Rows from block 4, named by matrix and row number. Rows with one number belong to one neuron. Each number is 50 + 10 x the weight over the matrix's rms, rounded and kept within 0 to 99. All counts start at 0.
# fc1: MLP up (model.blocks.4.mlp.fc1.weight, 480x160), inputs 80-159
# fc2: MLP down (model.blocks.4.mlp.fc2.weight, 160x480, transposed), outputs 80-159
fc1.392:40 49 43 46 63 51 35 61 51 49 48 49 51 34 58 63 42 43 48 57 38 69 40 47 55 46 46 16 62 45 37 34 33 39 45 46 44 40 50 50 15 33 46 56 55 52 40 52 46 50 46 42 44 72 46 51 53 46 30 35 42 51 56 69 58 48 59 45 52 45 44 64 36 49 55 42 64 47 27 36
fc1.393:45 58 53 41 50 52 54 33 36 68 34 49 48 61 58 47 57 47 49 55 34 89 46 56 60 47 53 48 42 48 51 44 51 47 47 57 41 69 38 54 65 45 46 54 58 31 64 44 50 55 43 54 57 43 48 33 49 52 37 36 48 52 50 59 49 46 36 40 41 36 52 48 58 60 74 60 62 46 51 61
fc1.394:59 48 53 51 59 45 52 35 58 56 53 43 48 48 47 53 48 41 49 42 54 52 50 51 57 48 57 56 49 48 51 46 53 49 58 46 42 44 38 48 46 46 46 50 49 57 54 58 53 55 46 35 52 51 62 53 53 50 46 66 53 50 61 47 52 55 31 47 54 35 50 45 65 41 54 44 47 35 51 39
fc1.395:43 45 50 59 48 49 49 63 57 43 52 56 41 55 55 42 48 44 53 59 52 53 48 43 45 60 52 27 48 51 45 41 54 54 62 49 37 47 60 45 54 49 48 43 27 54 45 47 50 47 54 51 49 64 55 52 53 51 41 43 54 49 49 55 52 43 40 45 63 54 46 60 60 28 50 55 53 47 53 44
fc1.396:60 59 55 59 56 49 55 41 55 48 27 32 11 60 45 45 45 38 53 69 52 70 42 41 44 59 70 50 47 69 46 53 44 49 38 45 64 64 56 44 46 30 79 54 52 56 28 63 25 72 42 45 62 41 22 65 51 64 36 59 58 36 37 38 79 37 39 53 48 44 49 53 46 63 29 39 18 52 68 48
fc1.400:56 55 41 42 45 52 39 45 61 36 53 33 43 65 49 48 51 50 47 65 62 53 38 45 47 60 65 47 51 54 50 42 48 46 54 53 42 47 56 52 52 52 43 54 52 47 34 62 48 54 49 41 57 53 51 49 51 44 54 50 51 43 49 56 56 51 41 58 54 62 38 42 55 52 36 42 68 52 56 49
fc1.401:27 49 50 56 56 49 57 48 61 39 46 50 65 54 59 45 33 62 56 54 54 62 58 55 54 43 51 50 67 42 38 50 46 49 40 64 47 50 61 48 49 43 28 35 51 41 33 79 48 47 63 44 55 56 60 60 46 60 28 51 58 60 44 38 57 46 40 41 52 60 48 70 51 50 50 47 45 49 56 43
fc1.402:43 48 42 57 48 45 54 56 44 49 61 49 45 63 54 55 55 39 45 56 45 44 49 52 60 47 40 51 53 51 52 49 54 50 38 49 56 39 39 56 52 57 56 40 51 53 39 53 58 55 57 59 51 53 40 51 46 44 41 45 60 53 50 56 45 48 74 48 58 44 53 52 54 56 50 40 49 36 50 54
fc1.403:28 53 41 21 47 63 44 54 41 29 53 55 40 29 48 25 47 50 51 43 62 75 62 53 50 38 67 69 43 35 33 42 68 67 36 62 44 68 61 49 49 39 50 23 48 55 55 69 51 53 44 52 31 47 47 48 51 76 30 49 56 47 36 37 53 38 49 45 70 57 62 69 49 31 35 47 54 44 68 51
fc1.404:52 46 47 49 55 35 51 44 54 51 48 47 52 53 44 42 59 48 49 50 51 52 56 49 48 49 49 48 48 62 66 55 57 42 58 49 54 50 51 51 51 40 44 56 37 51 48 74 50 51 39 36 50 51 58 48 53 50 44 71 47 58 62 39 52 49 54 59 49 47 52 47 64 49 52 49 50 60 54 38
fc1.405:66 50 48 42 45 55 59 52 57 27 64 33 46 51 52 46 24 38 55 25 56 56 58 61 60 63 58 70 55 42 47 29 48 61 25 49 49 69 38 51 48 49 27 44 26 54 52 62 48 66 34 39 35 53 61 48 57 37 23 45 67 51 32 42 82 14 49 62 67 51 49 36 52 42 58 60 61 42 72 52
fc1.406:52 46 51 37 48 60 55 45 57 52 50 53 57 46 53 57 46 40 49 50 51 52 46 39 49 52 46 52 55 52 52 70 49 50 47 53 64 36 42 49 60 54 52 49 71 48 46 58 47 48 53 44 51 62 50 50 45 50 64 56 60 45 36 52 50 55 56 42 53 30 51 49 48 52 45 52 55 43 45 43
fc1.407:56 34 55 41 66 55 49 65 61 39 59 59 61 65 62 69 68 57 61 54 65 54 41 73 55 52 53 54 49 43 32 35 70 61 20 66 37 36 60 48 60 54 35 43 60 51 74 56 38 31 59 50 48 41 54 74 40 73 33 38 42 49 46 46 55 70 42 47 49 42 50 65 55 56 48 47 40 41 67 18
fc1.408:65 53 59 62 60 35 58 60 47 61 33 59 62 62 70 55 41 48 30 89 64 64 61 44 55 51 56 41 42 58 54 40 72 35 59 57 38 53 64 65 63 45 45 44 47 53 35 70 49 34 50 43 48 61 44 44 67 57 49 33 62 28 45 55 62 43 53 59 65 31 63 59 50 34 43 59 41 37 46 64
fc1.409:52 54 48 56 48 50 59 50 33 47 57 48 50 53 58 46 57 62 48 47 52 44 58 53 56 48 49 35 50 48 51 42 51 50 52 54 37 58 51 50 48 42 56 58 63 53 60 46 55 50 47 61 47 56 50 51 47 55 48 46 42 37 54 47 54 49 55 51 59 53 52 55 54 41 46 50 48 35 57 52
fc1.410:56 53 59 40 58 49 51 39 75 48 71 49 31 49 54 61 43 47 35 88 52 69 59 36 52 64 47 44 27 42 50 43 53 54 47 62 65 46 49 64 51 44 62 47 61 40 62 56 53 55 43 57 54 82 45 42 41 51 51 61 47 09 40 57 45 59 52 61 52 48 49 46 46 56 37 58 46 48 53 57
fc1.413:46 47 58 52 73 42 64 67 60 46 58 49 63 44 49 52 41 47 54 28 51 53 43 49 52 37 65 48 62 67 28 45 43 46 04 51 31 67 42 47 40 47 58 38 42 72 54 61 68 62 33 43 35 46 56 65 51 41 43 41 35 61 67 57 61 33 42 87 38 54 48 18 53 42 44 50 14 59 66 54
fc1.414:47 53 49 33 44 56 54 37 50 47 49 53 48 45 49 50 46 46 51 44 25 52 55 50 60 48 43 45 44 55 47 36 41 61 51 49 48 50 45 45 49 50 50 46 58 45 61 52 44 41 58 50 54 56 41 56 46 53 46 51 45 42 41 64 38 42 53 40 47 47 64 49 54 49 57 62 58 48 44 48
fc1.415:38 75 44 68 49 47 53 28 34 81 67 64 25 36 49 59 45 39 58 52 62 43 57 64 56 51 58 40 57 68 31 33 58 33 46 48 55 53 73 41 62 37 44 53 55 62 76 66 61 71 23 51 65 43 41 77 48 50 59 26 59 25 63 48 33 59 59 68 49 43 36 50 19 47 55 56 22 35 39 47
fc1.416:49 42 47 32 47 51 42 40 45 53 51 59 50 52 61 42 48 63 47 31 46 53 44 58 49 41 54 65 47 47 44 52 49 51 52 55 52 48 62 49 52 52 45 53 61 42 52 61 47 52 48 45 55 56 40 60 44 62 40 54 51 56 44 47 59 48 60 46 43 45 44 52 40 50 34 42 46 50 48 48
fc1.417:67 53 49 57 48 48 33 35 57 54 36 44 49 44 47 45 53 61 50 48 55 52 49 41 50 56 53 56 63 51 48 47 63 50 64 60 54 42 46 50 45 45 59 48 69 33 58 60 41 47 64 36 65 66 26 64 52 62 64 39 44 39 42 45 44 71 43 28 63 66 47 53 59 48 38 54 52 53 61 50
fc1.418:39 74 55 50 63 39 59 21 49 60 37 75 21 49 37 42 61 43 56 28 66 61 55 70 38 38 50 58 43 58 39 48 40 69 45 46 44 40 43 36 51 59 53 48 56 61 45 53 83 45 47 44 56 39 51 83 45 53 51 62 43 44 53 58 44 61 52 38 46 63 50 44 24 38 70 38 66 45 55 68
fc1.420:50 40 46 59 56 57 46 56 38 60 56 33 40 40 72 47 36 55 55 50 49 57 56 50 48 49 53 51 51 50 50 66 58 39 69 58 35 50 56 44 40 40 39 50 43 23 47 52 35 41 45 41 49 43 45 45 65 55 59 38 62 43 37 55 53 53 59 58 35 55 57 44 58 43 54 48 40 51 38 62
fc1.422:41 43 40 44 59 41 45 46 55 58 39 44 52 49 65 65 57 39 56 59 55 41 54 47 48 40 57 71 43 58 44 41 46 43 48 53 59 36 36 50 48 50 52 70 47 47 64 51 50 61 53 45 46 31 57 53 49 42 27 38 36 43 60 57 55 64 58 61 69 60 62 44 48 33 37 59 51 39 57 52
fc1.423:46 82 58 61 42 56 51 45 59 43 36 42 52 49 55 41 36 47 44 52 43 71 34 42 43 42 49 54 45 62 49 40 42 46 67 56 49 47 31 55 53 51 54 43 54 41 39 53 43 82 32 43 48 54 43 47 53 41 50 51 42 66 53 47 33 33 51 55 53 55 50 41 44 42 57 41 56 60 51 50
fc1.424:32 40 56 50 43 31 42 53 45 81 42 31 43 31 47 49 37 51 34 61 22 60 68 31 54 63 56 47 50 50 50 30 57 32 73 87 50 36 39 65 60 25 60 58 42 58 32 56 52 48 42 57 49 38 44 46 57 36 56 28 66 63 30 55 45 87 47 43 57 47 90 69 45 36 28 67 39 26 46 27
fc1.425:53 72 53 44 33 50 52 44 62 50 30 53 51 55 52 37 43 46 57 52 31 46 51 52 42 42 46 49 44 60 49 38 66 52 65 56 55 37 42 41 59 32 60 58 53 41 51 53 50 80 40 43 52 43 53 48 39 54 41 45 46 61 52 47 48 49 42 43 51 55 58 39 48 48 68 42 72 54 49 56
fc1.426:48 32 37 56 59 52 48 43 38 66 47 52 39 49 53 52 31 39 51 59 26 59 61 48 53 58 53 45 47 55 45 55 57 53 73 50 52 43 35 53 63 39 55 59 49 36 30 63 38 38 44 58 66 50 50 52 53 38 65 46 55 57 43 49 43 73 65 26 37 63 53 59 39 24 38 34 31 39 36 53
fc1.427:42 51 65 64 46 65 61 75 74 70 48 37 56 50 53 71 53 48 64 32 56 44 51 47 34 42 57 43 25 74 45 30 57 50 55 62 46 57 61 44 51 45 59 68 74 44 51 58 36 59 48 55 25 51 47 77 51 65 56 43 37 64 64 62 58 56 22 55 67 36 57 52 59 32 46 56 53 07 47 61
fc1.428:58 74 75 68 72 39 40 43 46 49 22 47 36 33 51 08 58 59 54 65 42 54 24 28 70 59 55 62 59 64 54 50 54 39 69 60 53 48 51 48 30 40 67 40 55 59 87 90 57 53 62 46 67 66 35 81 52 64 63 17 35 35 55 56 44 88 45 58 34 45 55 57 45 48 59 28 38 58 44 44
fc1.430:43 49 56 48 50 39 47 41 36 49 47 47 63 50 48 57 50 54 48 32 48 51 50 43 43 46 51 45 43 48 54 44 59 52 54 44 51 53 49 53 48 47 54 45 64 52 51 48 49 52 45 59 46 60 49 49 52 56 47 46 41 53 45 60 60 54 56 49 57 59 47 54 53 41 60 54 48 48 42 47
fc1.431:53 67 48 48 61 66 53 52 54 56 54 42 37 53 72 34 56 45 50 48 48 56 57 56 53 74 50 57 35 49 53 51 53 68 39 50 24 48 52 52 46 53 59 55 47 33 38 50 53 58 51 49 54 58 33 45 56 52 48 52 59 52 53 32 53 67 43 37 43 45 47 47 55 37 50 49 35 52 69 70
fc1.432:59 50 44 64 47 36 40 50 62 68 53 51 38 51 56 51 28 63 55 70 54 49 52 33 60 27 35 54 84 56 48 53 57 44 64 55 43 53 44 45 21 36 58 41 60 32 52 53 47 58 35 41 37 69 59 51 41 41 43 28 48 41 35 69 41 48 57 75 29 49 59 62 59 51 52 60 49 60 30 31
fc1.433:44 59 45 53 45 44 40 54 80 47 38 40 37 66 44 49 53 51 46 52 38 56 38 42 49 45 58 33 60 45 48 40 47 37 59 49 42 50 51 56 44 53 47 60 44 45 50 46 48 55 44 61 60 52 55 47 52 48 38 40 51 48 49 60 50 43 50 31 49 52 51 51 50 48 51 54 68 63 64 48
fc1.434:50 49 46 64 43 41 55 47 47 50 51 41 64 44 55 44 52 57 53 44 45 50 48 52 41 58 45 62 41 52 46 61 56 52 40 54 40 46 51 48 49 44 47 27 58 50 65 45 47 70 42 55 50 35 57 48 55 45 47 51 48 39 53 53 46 56 57 49 56 40 42 41 43 50 47 53 49 52 52 52
fc1.436:63 44 55 51 70 44 52 59 56 63 39 57 42 55 36 76 35 31 48 54 55 55 55 46 65 41 70 42 45 59 51 39 59 22 55 53 42 42 51 50 50 52 60 56 48 42 41 47 61 41 48 50 99 45 45 51 57 49 54 31 51 44 50 67 37 57 62 60 71 43 66 60 36 45 45 60 49 53 27 44
fc1.437:63 44 40 49 60 49 61 47 60 48 47 47 46 55 42 37 56 48 55 23 43 40 64 69 57 59 42 48 68 57 47 33 65 44 49 57 46 46 48 44 43 53 59 43 46 44 58 53 66 53 51 52 83 27 39 50 76 53 45 39 54 61 47 41 58 49 46 51 73 46 63 45 54 33 62 63 45 58 62 48
fc1.438:45 45 63 58 76 45 47 64 44 60 38 48 46 85 41 73 30 49 56 40 69 50 73 38 36 42 57 59 49 55 44 43 41 42 40 62 48 59 35 55 53 48 59 27 45 58 46 65 33 65 54 50 64 43 48 67 53 62 56 48 46 79 43 38 43 62 59 57 55 41 37 34 36 45 38 51 39 38 36 64
fc1.439:58 87 74 49 49 59 50 73 44 68 63 47 49 46 53 57 56 62 46 48 34 57 47 46 48 40 21 51 62 51 36 46 29 20 56 50 33 47 59 60 60 43 46 39 57 51 45 43 41 54 40 50 34 41 49 61 57 53 46 56 47 54 36 35 54 51 64 44 47 45 78 75 57 30 53 62 59 42 34 31
fc1.440:51 54 53 57 55 34 54 56 56 49 56 49 57 55 49 53 58 37 47 54 45 54 67 55 47 48 48 51 56 56 24 49 51 52 59 54 47 58 48 48 49 43 57 57 51 50 47 68 61 49 39 39 56 49 50 51 56 53 51 57 47 45 48 59 57 50 49 46 53 37 61 46 59 49 59 45 50 47 53 51
fc1.441:60 52 57 34 52 47 53 48 47 59 52 46 56 65 65 34 51 72 54 56 57 48 49 62 47 49 55 56 56 57 43 45 51 56 42 46 42 60 55 47 47 54 46 32 73 45 48 53 35 51 45 53 46 47 51 54 43 48 63 57 54 57 47 61 50 49 57 51 48 44 46 54 49 54 34 37 48 40 53 43
fc1.442:58 42 54 57 50 50 47 56 52 42 54 42 47 46 43 57 52 50 57 36 47 35 46 39 59 45 53 53 59 70 49 47 50 62 50 64 64 57 53 41 48 55 56 38 58 64 53 52 55 63 49 51 59 43 39 89 52 62 43 44 54 63 63 45 50 47 41 58 72 30 55 51 48 45 50 52 51 49 52 44
fc1.443:59 46 54 55 67 47 59 55 48 58 51 55 42 64 46 43 56 36 52 71 39 49 56 56 54 57 41 50 38 51 47 23 47 41 38 53 51 34 61 56 55 50 60 61 27 60 61 43 52 57 47 52 51 39 44 53 67 52 49 49 34 35 44 47 42 49 46 44 65 37 53 42 45 44 51 53 51 52 63 56
fc2.392:61 51 51 45 52 42 42 59 45 46 60 58 40 44 56 65 41 50 50 38 50 55 51 43 42 30 40 69 59 53 40 46 45 48 49 56 37 47 39 42 41 45 54 50 52 58 45 51 37 72 57 43 55 40 40 60 47 49 54 56 56 52 72 54 57 67 39 56 50 47 61 56 57 60 68 55 57 53 54 50
fc2.393:47 46 52 46 50 57 53 41 69 56 51 39 64 55 39 48 61 63 46 25 58 58 58 55 52 50 56 33 41 52 48 59 43 47 53 56 52 63 48 36 62 48 48 55 57 58 57 48 59 62 61 60 59 44 55 39 46 41 42 70 49 47 09 43 62 41 39 35 43 61 49 42 50 77 54 67 39 54 42 54
fc2.394:52 41 55 42 36 46 46 38 50 52 56 49 51 49 64 55 47 51 55 49 57 51 51 52 51 56 61 47 56 41 51 53 47 48 44 36 51 33 39 56 53 45 50 49 43 52 56 57 46 45 49 50 50 39 38 62 59 60 43 42 44 51 45 48 45 56 37 46 61 28 47 49 84 55 46 51 52 64 60 53
fc2.395:42 51 48 41 52 41 48 61 35 48 60 51 55 54 48 35 50 49 62 57 58 48 42 44 62 42 47 43 48 59 56 36 57 46 66 41 43 44 58 46 54 45 46 49 34 48 43 56 67 31 61 57 54 68 47 55 51 44 42 53 40 39 39 41 56 41 40 49 47 45 52 47 43 38 55 61 47 43 53 54
fc2.396:34 67 37 55 39 47 00 63 66 42 78 31 85 61 48 38 24 34 48 68 37 61 33 67 54 60 55 45 38 60 56 53 96 57 61 55 58 33 80 49 80 78 32 33 45 52 13 30 62 70 53 45 34 67 43 40 45 73 64 53 55 41 40 73 23 23 37 51 54 49 40 61 40 56 17 31 28 46 59 79
fc2.400:47 52 36 45 41 39 43 34 44 64 49 57 46 53 50 66 63 32 60 55 40 53 45 45 56 42 31 34 44 50 42 50 53 55 44 50 43 56 58 48 37 48 48 60 59 49 45 38 55 47 52 37 69 51 42 56 50 49 47 66 54 62 42 58 51 61 46 63 50 62 41 43 46 54 42 35 48 56 66 49
fc2.401:57 58 58 66 57 45 31 53 43 38 61 50 54 64 67 42 65 46 45 37 48 49 37 55 72 67 49 33 42 54 46 44 43 62 49 50 47 45 70 53 53 46 32 49 51 53 67 57 51 53 74 51 46 57 45 57 45 42 50 44 35 66 45 48 57 44 42 56 44 49 59 37 51 41 36 41 55 41 39 41
fc2.402:50 43 44 44 56 48 54 64 56 63 52 38 50 46 55 51 53 64 50 61 48 45 50 29 51 46 56 52 55 48 43 43 52 59 47 44 50 59 40 49 61 53 56 55 47 51 56 53 54 50 29 47 44 56 45 48 56 49 45 57 53 47 44 56 46 49 55 42 40 52 66 50 44 56 52 49 52 39 55 52
fc2.403:45 36 63 42 21 43 39 63 40 59 28 24 53 62 21 54 32 56 51 59 55 54 69 47 32 46 44 33 55 31 57 61 38 31 48 46 60 60 45 66 40 56 58 43 60 60 60 51 57 46 33 38 49 38 49 39 66 32 45 63 56 54 61 51 44 41 51 46 64 52 68 45 59 44 53 30 65 51 81 69
fc2.404:51 49 53 45 47 57 50 44 44 50 53 58 43 51 36 52 52 45 50 57 52 46 55 45 55 51 37 50 48 50 38 63 46 54 54 49 46 73 48 52 41 48 53 46 18 54 52 59 51 47 55 61 53 46 59 48 66 56 51 23 58 53 29 55 59 45 38 43 73 43 47 46 55 72 52 53 48 18 45 49
fc2.405:48 29 62 33 48 45 41 51 50 47 35 40 60 41 33 57 56 60 29 51 34 57 50 36 23 55 58 46 51 28 42 62 48 29 25 54 50 71 42 60 46 48 56 55 58 51 23 74 60 42 56 38 62 48 35 31 42 52 66 54 69 52 69 42 48 55 36 33 45 54 47 37 64 47 43 62 56 53 63 20
fc2.406:62 49 47 69 58 49 46 44 52 55 30 38 44 32 64 39 44 56 57 49 46 46 41 58 56 39 39 45 47 50 48 75 50 58 31 63 48 65 52 49 55 45 61 49 62 46 46 52 53 73 47 49 47 54 55 37 43 55 52 64 61 46 35 52 38 54 51 58 36 42 58 44 50 54 64 38 62 48 65 51
fc2.407:63 51 66 46 67 40 54 56 40 42 70 55 40 52 66 50 43 58 38 55 52 59 42 53 48 38 52 56 66 50 52 39 55 38 53 48 26 54 50 51 42 37 41 68 57 58 59 73 51 60 63 51 57 46 31 51 56 49 35 45 47 48 59 51 64 32 28 46 42 36 56 59 50 52 49 48 54 62 47 53
fc2.408:41 36 60 58 63 47 74 64 45 44 53 37 55 47 61 72 59 54 42 79 65 56 43 22 41 56 39 45 58 44 57 27 61 48 48 44 46 39 55 46 57 58 32 67 44 55 68 45 67 49 50 52 53 60 38 59 47 43 51 37 50 44 36 50 45 68 45 55 38 30 57 58 50 29 43 60 61 37 36 28
fc2.409:44 53 57 42 46 51 49 43 54 59 54 43 56 57 53 43 61 43 57 37 52 47 32 50 50 35 49 52 53 43 51 48 61 44 59 42 53 44 43 44 49 47 49 54 58 50 51 50 48 38 44 57 44 54 39 47 44 43 59 50 37 46 60 40 51 51 46 50 48 52 49 42 51 45 57 47 50 39 45 54
fc2.410:39 55 42 22 47 40 63 78 75 32 52 43 52 51 71 57 62 51 85 36 43 58 75 65 57 71 34 68 49 40 25 44 41 43 45 47 55 35 29 41 61 52 55 54 70 29 54 56 56 46 27 71 27 33 58 40 55 67 58 50 50 67 62 49 52 56 58 59 41 45 47 42 63 38 46 63 47 59 25 43
fc2.413:66 60 36 47 53 52 49 56 49 45 57 43 57 16 41 42 41 53 59 46 37 58 57 53 25 48 48 67 38 49 58 49 55 46 54 46 51 57 40 38 32 35 58 55 74 48 52 26 63 64 33 42 50 51 79 48 57 53 73 57 43 77 48 33 39 54 44 17 40 44 39 19 51 56 43 53 28 39 61 22
fc2.414:59 47 34 64 48 52 54 45 55 43 45 48 45 47 56 47 51 39 52 41 46 51 38 63 44 52 35 50 49 39 36 46 49 41 44 53 55 57 48 50 65 48 55 50 61 54 44 45 47 55 51 62 49 62 54 60 40 61 40 62 62 46 51 57 47 48 53 42 48 45 53 46 49 52 70 51 52 40 44 51
fc2.415:65 71 50 62 65 49 59 55 47 62 38 68 56 38 44 51 40 61 41 81 61 39 60 60 50 45 48 35 49 43 54 60 30 51 64 53 49 39 55 58 57 39 69 60 56 67 72 62 68 78 62 46 50 66 65 31 53 41 44 53 44 35 42 57 73 34 52 34 63 39 69 47 52 45 45 56 13 64 51 60
fc2.416:46 57 41 62 59 56 44 38 55 42 55 57 45 46 48 51 50 52 53 34 39 45 48 66 56 51 42 49 54 49 48 53 43 53 56 46 52 48 53 47 61 40 38 60 42 50 47 45 61 55 61 58 50 61 52 48 35 43 57 43 43 62 54 41 53 60 60 54 48 50 44 48 48 51 54 58 60 59 60 54
fc2.417:58 43 50 40 48 36 57 50 45 31 34 37 53 38 48 55 43 37 48 55 42 52 61 48 29 43 55 37 43 50 59 37 64 43 42 63 53 58 60 43 47 37 54 63 68 57 30 42 67 40 56 46 57 57 57 50 55 45 56 42 55 45 52 56 30 44 47 45 39 55 44 40 50 48 38 40 47 52 62 32
fc2.418:52 61 52 57 53 37 39 27 64 63 48 75 24 57 46 73 54 54 49 40 48 53 65 45 45 52 69 61 57 52 46 49 52 23 48 73 65 69 52 52 40 54 38 47 59 33 45 59 06 53 50 63 43 23 52 34 57 48 44 75 46 55 52 52 61 53 46 53 56 72 66 47 67 44 38 29 44 44 70 34
fc2.420:31 36 61 39 50 59 53 45 69 30 57 37 46 48 31 59 30 61 47 44 56 61 51 44 44 47 58 50 53 42 47 58 41 39 39 64 47 63 47 50 39 50 50 35 41 42 46 48 66 50 37 40 47 41 44 25 82 59 66 54 58 57 64 48 41 62 52 56 54 51 57 68 47 40 47 39 48 52 55 37
fc2.422:40 47 49 50 42 52 54 38 34 49 45 44 42 60 69 71 65 66 52 63 45 35 49 42 51 35 45 65 50 46 59 44 46 63 61 54 69 47 44 58 62 44 42 54 47 59 41 40 36 44 57 37 40 29 41 31 42 56 49 41 52 46 65 49 52 39 48 52 37 62 50 72 45 54 46 37 54 43 41 50
fc2.423:57 41 70 44 55 43 48 56 42 45 46 44 62 55 46 42 56 52 53 44 49 56 58 41 65 55 48 33 43 53 36 49 43 43 56 38 41 53 45 50 46 70 58 68 58 49 63 48 50 39 51 39 57 57 51 57 51 50 64 41 54 49 34 61 30 46 44 50 45 49 55 50 55 45 43 45 47 55 53 70
fc2.424:54 52 24 55 37 57 70 35 53 41 58 56 34 75 57 58 61 52 50 68 72 55 32 55 66 54 51 56 52 39 46 49 48 54 81 55 33 45 64 41 35 64 49 43 53 60 69 41 65 47 46 73 56 73 56 50 56 37 21 45 33 38 73 39 39 65 66 49 62 41 54 72 53 62 39 37 49 49 32 65
fc2.425:32 24 46 63 54 45 52 52 36 45 40 49 54 64 48 47 54 50 48 44 36 56 41 24 68 52 45 64 56 50 49 46 58 65 61 37 41 75 37 57 54 57 54 44 56 53 67 61 47 51 36 53 53 46 46 54 52 47 72 44 41 45 54 51 34 58 44 37 42 49 53 71 60 48 43 48 35 69 65 63
fc2.426:68 64 49 43 59 30 66 44 40 59 30 44 53 31 32 51 57 62 47 39 54 65 42 53 38 38 52 53 62 59 47 56 52 51 63 74 43 62 34 58 54 42 69 46 37 73 51 47 50 53 62 48 63 51 59 48 53 47 69 47 48 41 31 45 35 34 76 32 78 55 51 36 57 42 72 30 43 48 51 29
fc2.427:74 57 70 54 53 59 66 68 51 64 57 47 45 46 63 28 52 57 58 60 60 48 51 46 48 38 54 40 59 46 41 44 47 45 52 41 49 53 36 44 51 47 51 49 60 37 55 60 45 52 51 51 33 29 34 72 64 53 55 60 50 45 49 47 56 69 45 49 46 35 46 60 51 54 43 50 34 50 51 42
fc2.428:35 59 42 67 22 45 36 59 45 62 65 44 52 57 50 53 21 58 46 38 37 53 40 51 52 73 41 47 48 51 30 46 40 65 56 61 49 53 37 56 26 77 42 38 42 59 68 51 42 47 45 61 40 42 44 43 53 60 32 60 54 34 34 59 43 67 36 49 46 73 46 54 58 41 58 53 45 50 39 69
fc2.430:53 47 56 56 60 57 62 58 57 42 47 56 68 44 48 60 60 44 53 32 47 63 39 54 45 40 47 56 51 46 51 46 63 48 47 44 53 50 36 56 47 57 47 45 52 53 61 49 59 44 55 60 49 66 57 48 56 61 51 47 43 46 58 51 31 60 52 38 46 54 53 54 52 49 35 52 49 56 34 52
fc2.431:55 53 26 64 54 47 38 54 45 41 61 62 43 52 44 64 42 41 53 51 43 50 62 39 50 66 41 76 39 55 50 48 40 60 65 61 35 46 28 57 54 40 64 56 58 38 53 65 60 60 56 43 65 62 50 61 57 36 51 56 45 49 58 20 62 49 44 36 59 45 47 54 50 42 50 43 38 52 33 48
fc2.432:67 54 56 50 58 42 54 47 18 50 48 36 50 45 71 39 39 30 56 47 54 56 52 54 39 45 52 45 56 54 58 49 47 26 52 44 35 61 39 56 45 33 45 68 64 62 48 48 65 49 57 45 43 40 45 45 58 48 62 54 39 38 55 55 64 50 13 56 18 40 56 60 49 64 56 52 49 63 64 60
fc2.433:55 53 50 38 49 52 44 63 44 43 47 44 58 50 43 48 57 44 48 59 44 58 58 51 54 46 48 47 39 49 51 56 44 34 43 45 46 45 57 44 52 52 43 61 51 52 47 37 57 48 52 53 48 40 58 42 55 43 31 54 51 48 53 59 39 49 44 53 39 49 52 55 42 45 48 48 48 56 53 62
fc2.434:56 50 41 58 43 51 45 57 53 66 61 43 59 45 50 52 51 49 55 46 26 54 55 64 53 51 52 58 44 47 37 49 53 50 50 45 38 51 32 47 58 43 40 43 34 48 56 42 47 64 35 49 48 47 45 47 58 44 48 42 53 51 59 49 47 55 57 67 47 50 59 59 55 44 43 57 64 49 53 56
fc2.436:63 53 45 54 72 43 49 62 42 48 63 67 41 59 46 47 50 61 46 26 51 47 63 65 59 43 45 62 54 55 44 45 43 70 53 50 28 55 53 51 42 44 51 55 55 76 62 58 49 56 49 52 52 66 46 43 60 46 47 55 63 50 47 39 61 55 42 42 52 41 38 67 54 47 44 48 43 51 29 59
fc2.437:46 28 53 42 33 51 49 61 35 38 46 42 38 36 43 46 61 36 58 63 40 65 48 65 40 41 47 45 44 50 46 34 46 69 53 40 41 50 64 35 57 48 47 59 49 58 55 54 48 64 33 63 69 35 35 60 77 60 46 50 45 41 46 45 47 52 46 42 43 42 62 52 40 33 49 45 53 55 48 54
fc2.438:50 46 42 56 55 33 59 47 40 49 44 39 39 43 44 55 65 59 56 57 44 54 45 48 54 45 54 51 52 55 49 48 55 47 56 58 28 51 60 44 46 56 56 49 46 65 42 53 65 50 49 62 58 64 51 39 44 58 48 37 49 40 54 41 53 58 61 51 67 53 44 55 53 44 46 45 44 57 35 42
fc2.439:68 51 44 41 43 42 57 52 43 49 52 55 47 62 39 64 43 46 54 54 53 39 51 51 42 68 66 39 32 77 50 58 36 55 70 48 48 37 50 63 25 52 41 55 21 47 57 45 61 53 49 43 58 09 55 50 47 41 51 41 44 51 46 64 42 49 51 45 55 58 56 46 38 41 60 35 38 71 59 62
fc2.440:54 40 47 47 49 62 50 41 49 51 50 53 51 46 45 44 51 46 51 54 56 42 50 52 53 56 66 42 52 50 64 66 50 51 49 43 52 45 54 58 49 50 44 52 22 52 56 50 43 50 54 52 49 56 49 49 47 46 44 47 53 55 56 50 43 53 52 49 55 29 59 51 53 46 50 45 52 53 46 47
fc2.441:58 64 35 62 46 47 40 53 55 62 56 53 58 58 59 56 45 56 55 35 54 50 41 64 69 43 50 58 52 47 45 56 47 49 53 54 46 44 37 57 50 42 35 49 53 52 56 54 52 46 50 56 52 58 45 41 41 39 52 53 52 57 45 46 40 54 45 52 45 54 50 47 48 48 56 43 47 38 54 66
fc2.442:46 47 56 51 63 56 53 65 55 53 52 53 40 34 40 56 56 63 45 54 56 56 56 54 46 57 45 56 48 44 44 62 41 40 43 56 57 39 39 45 42 59 57 70 44 44 39 53 58 52 52 57 43 42 45 36 48 65 60 41 48 66 60 62 47 53 43 49 32 47 48 56 52 39 52 37 33 50 36 44
fc2.443:54 48 45 43 42 42 45 53 41 55 48 41 58 58 55 55 59 53 56 77 50 57 40 46 59 44 40 41 65 50 61 34 54 61 55 49 53 57 54 50 54 49 55 59 35 54 65 46 39 68 33 43 58 33 54 63 48 46 32 59 47 52 46 58 47 39 49 54 42 38 64 54 57 64 48 54 63 55 68 55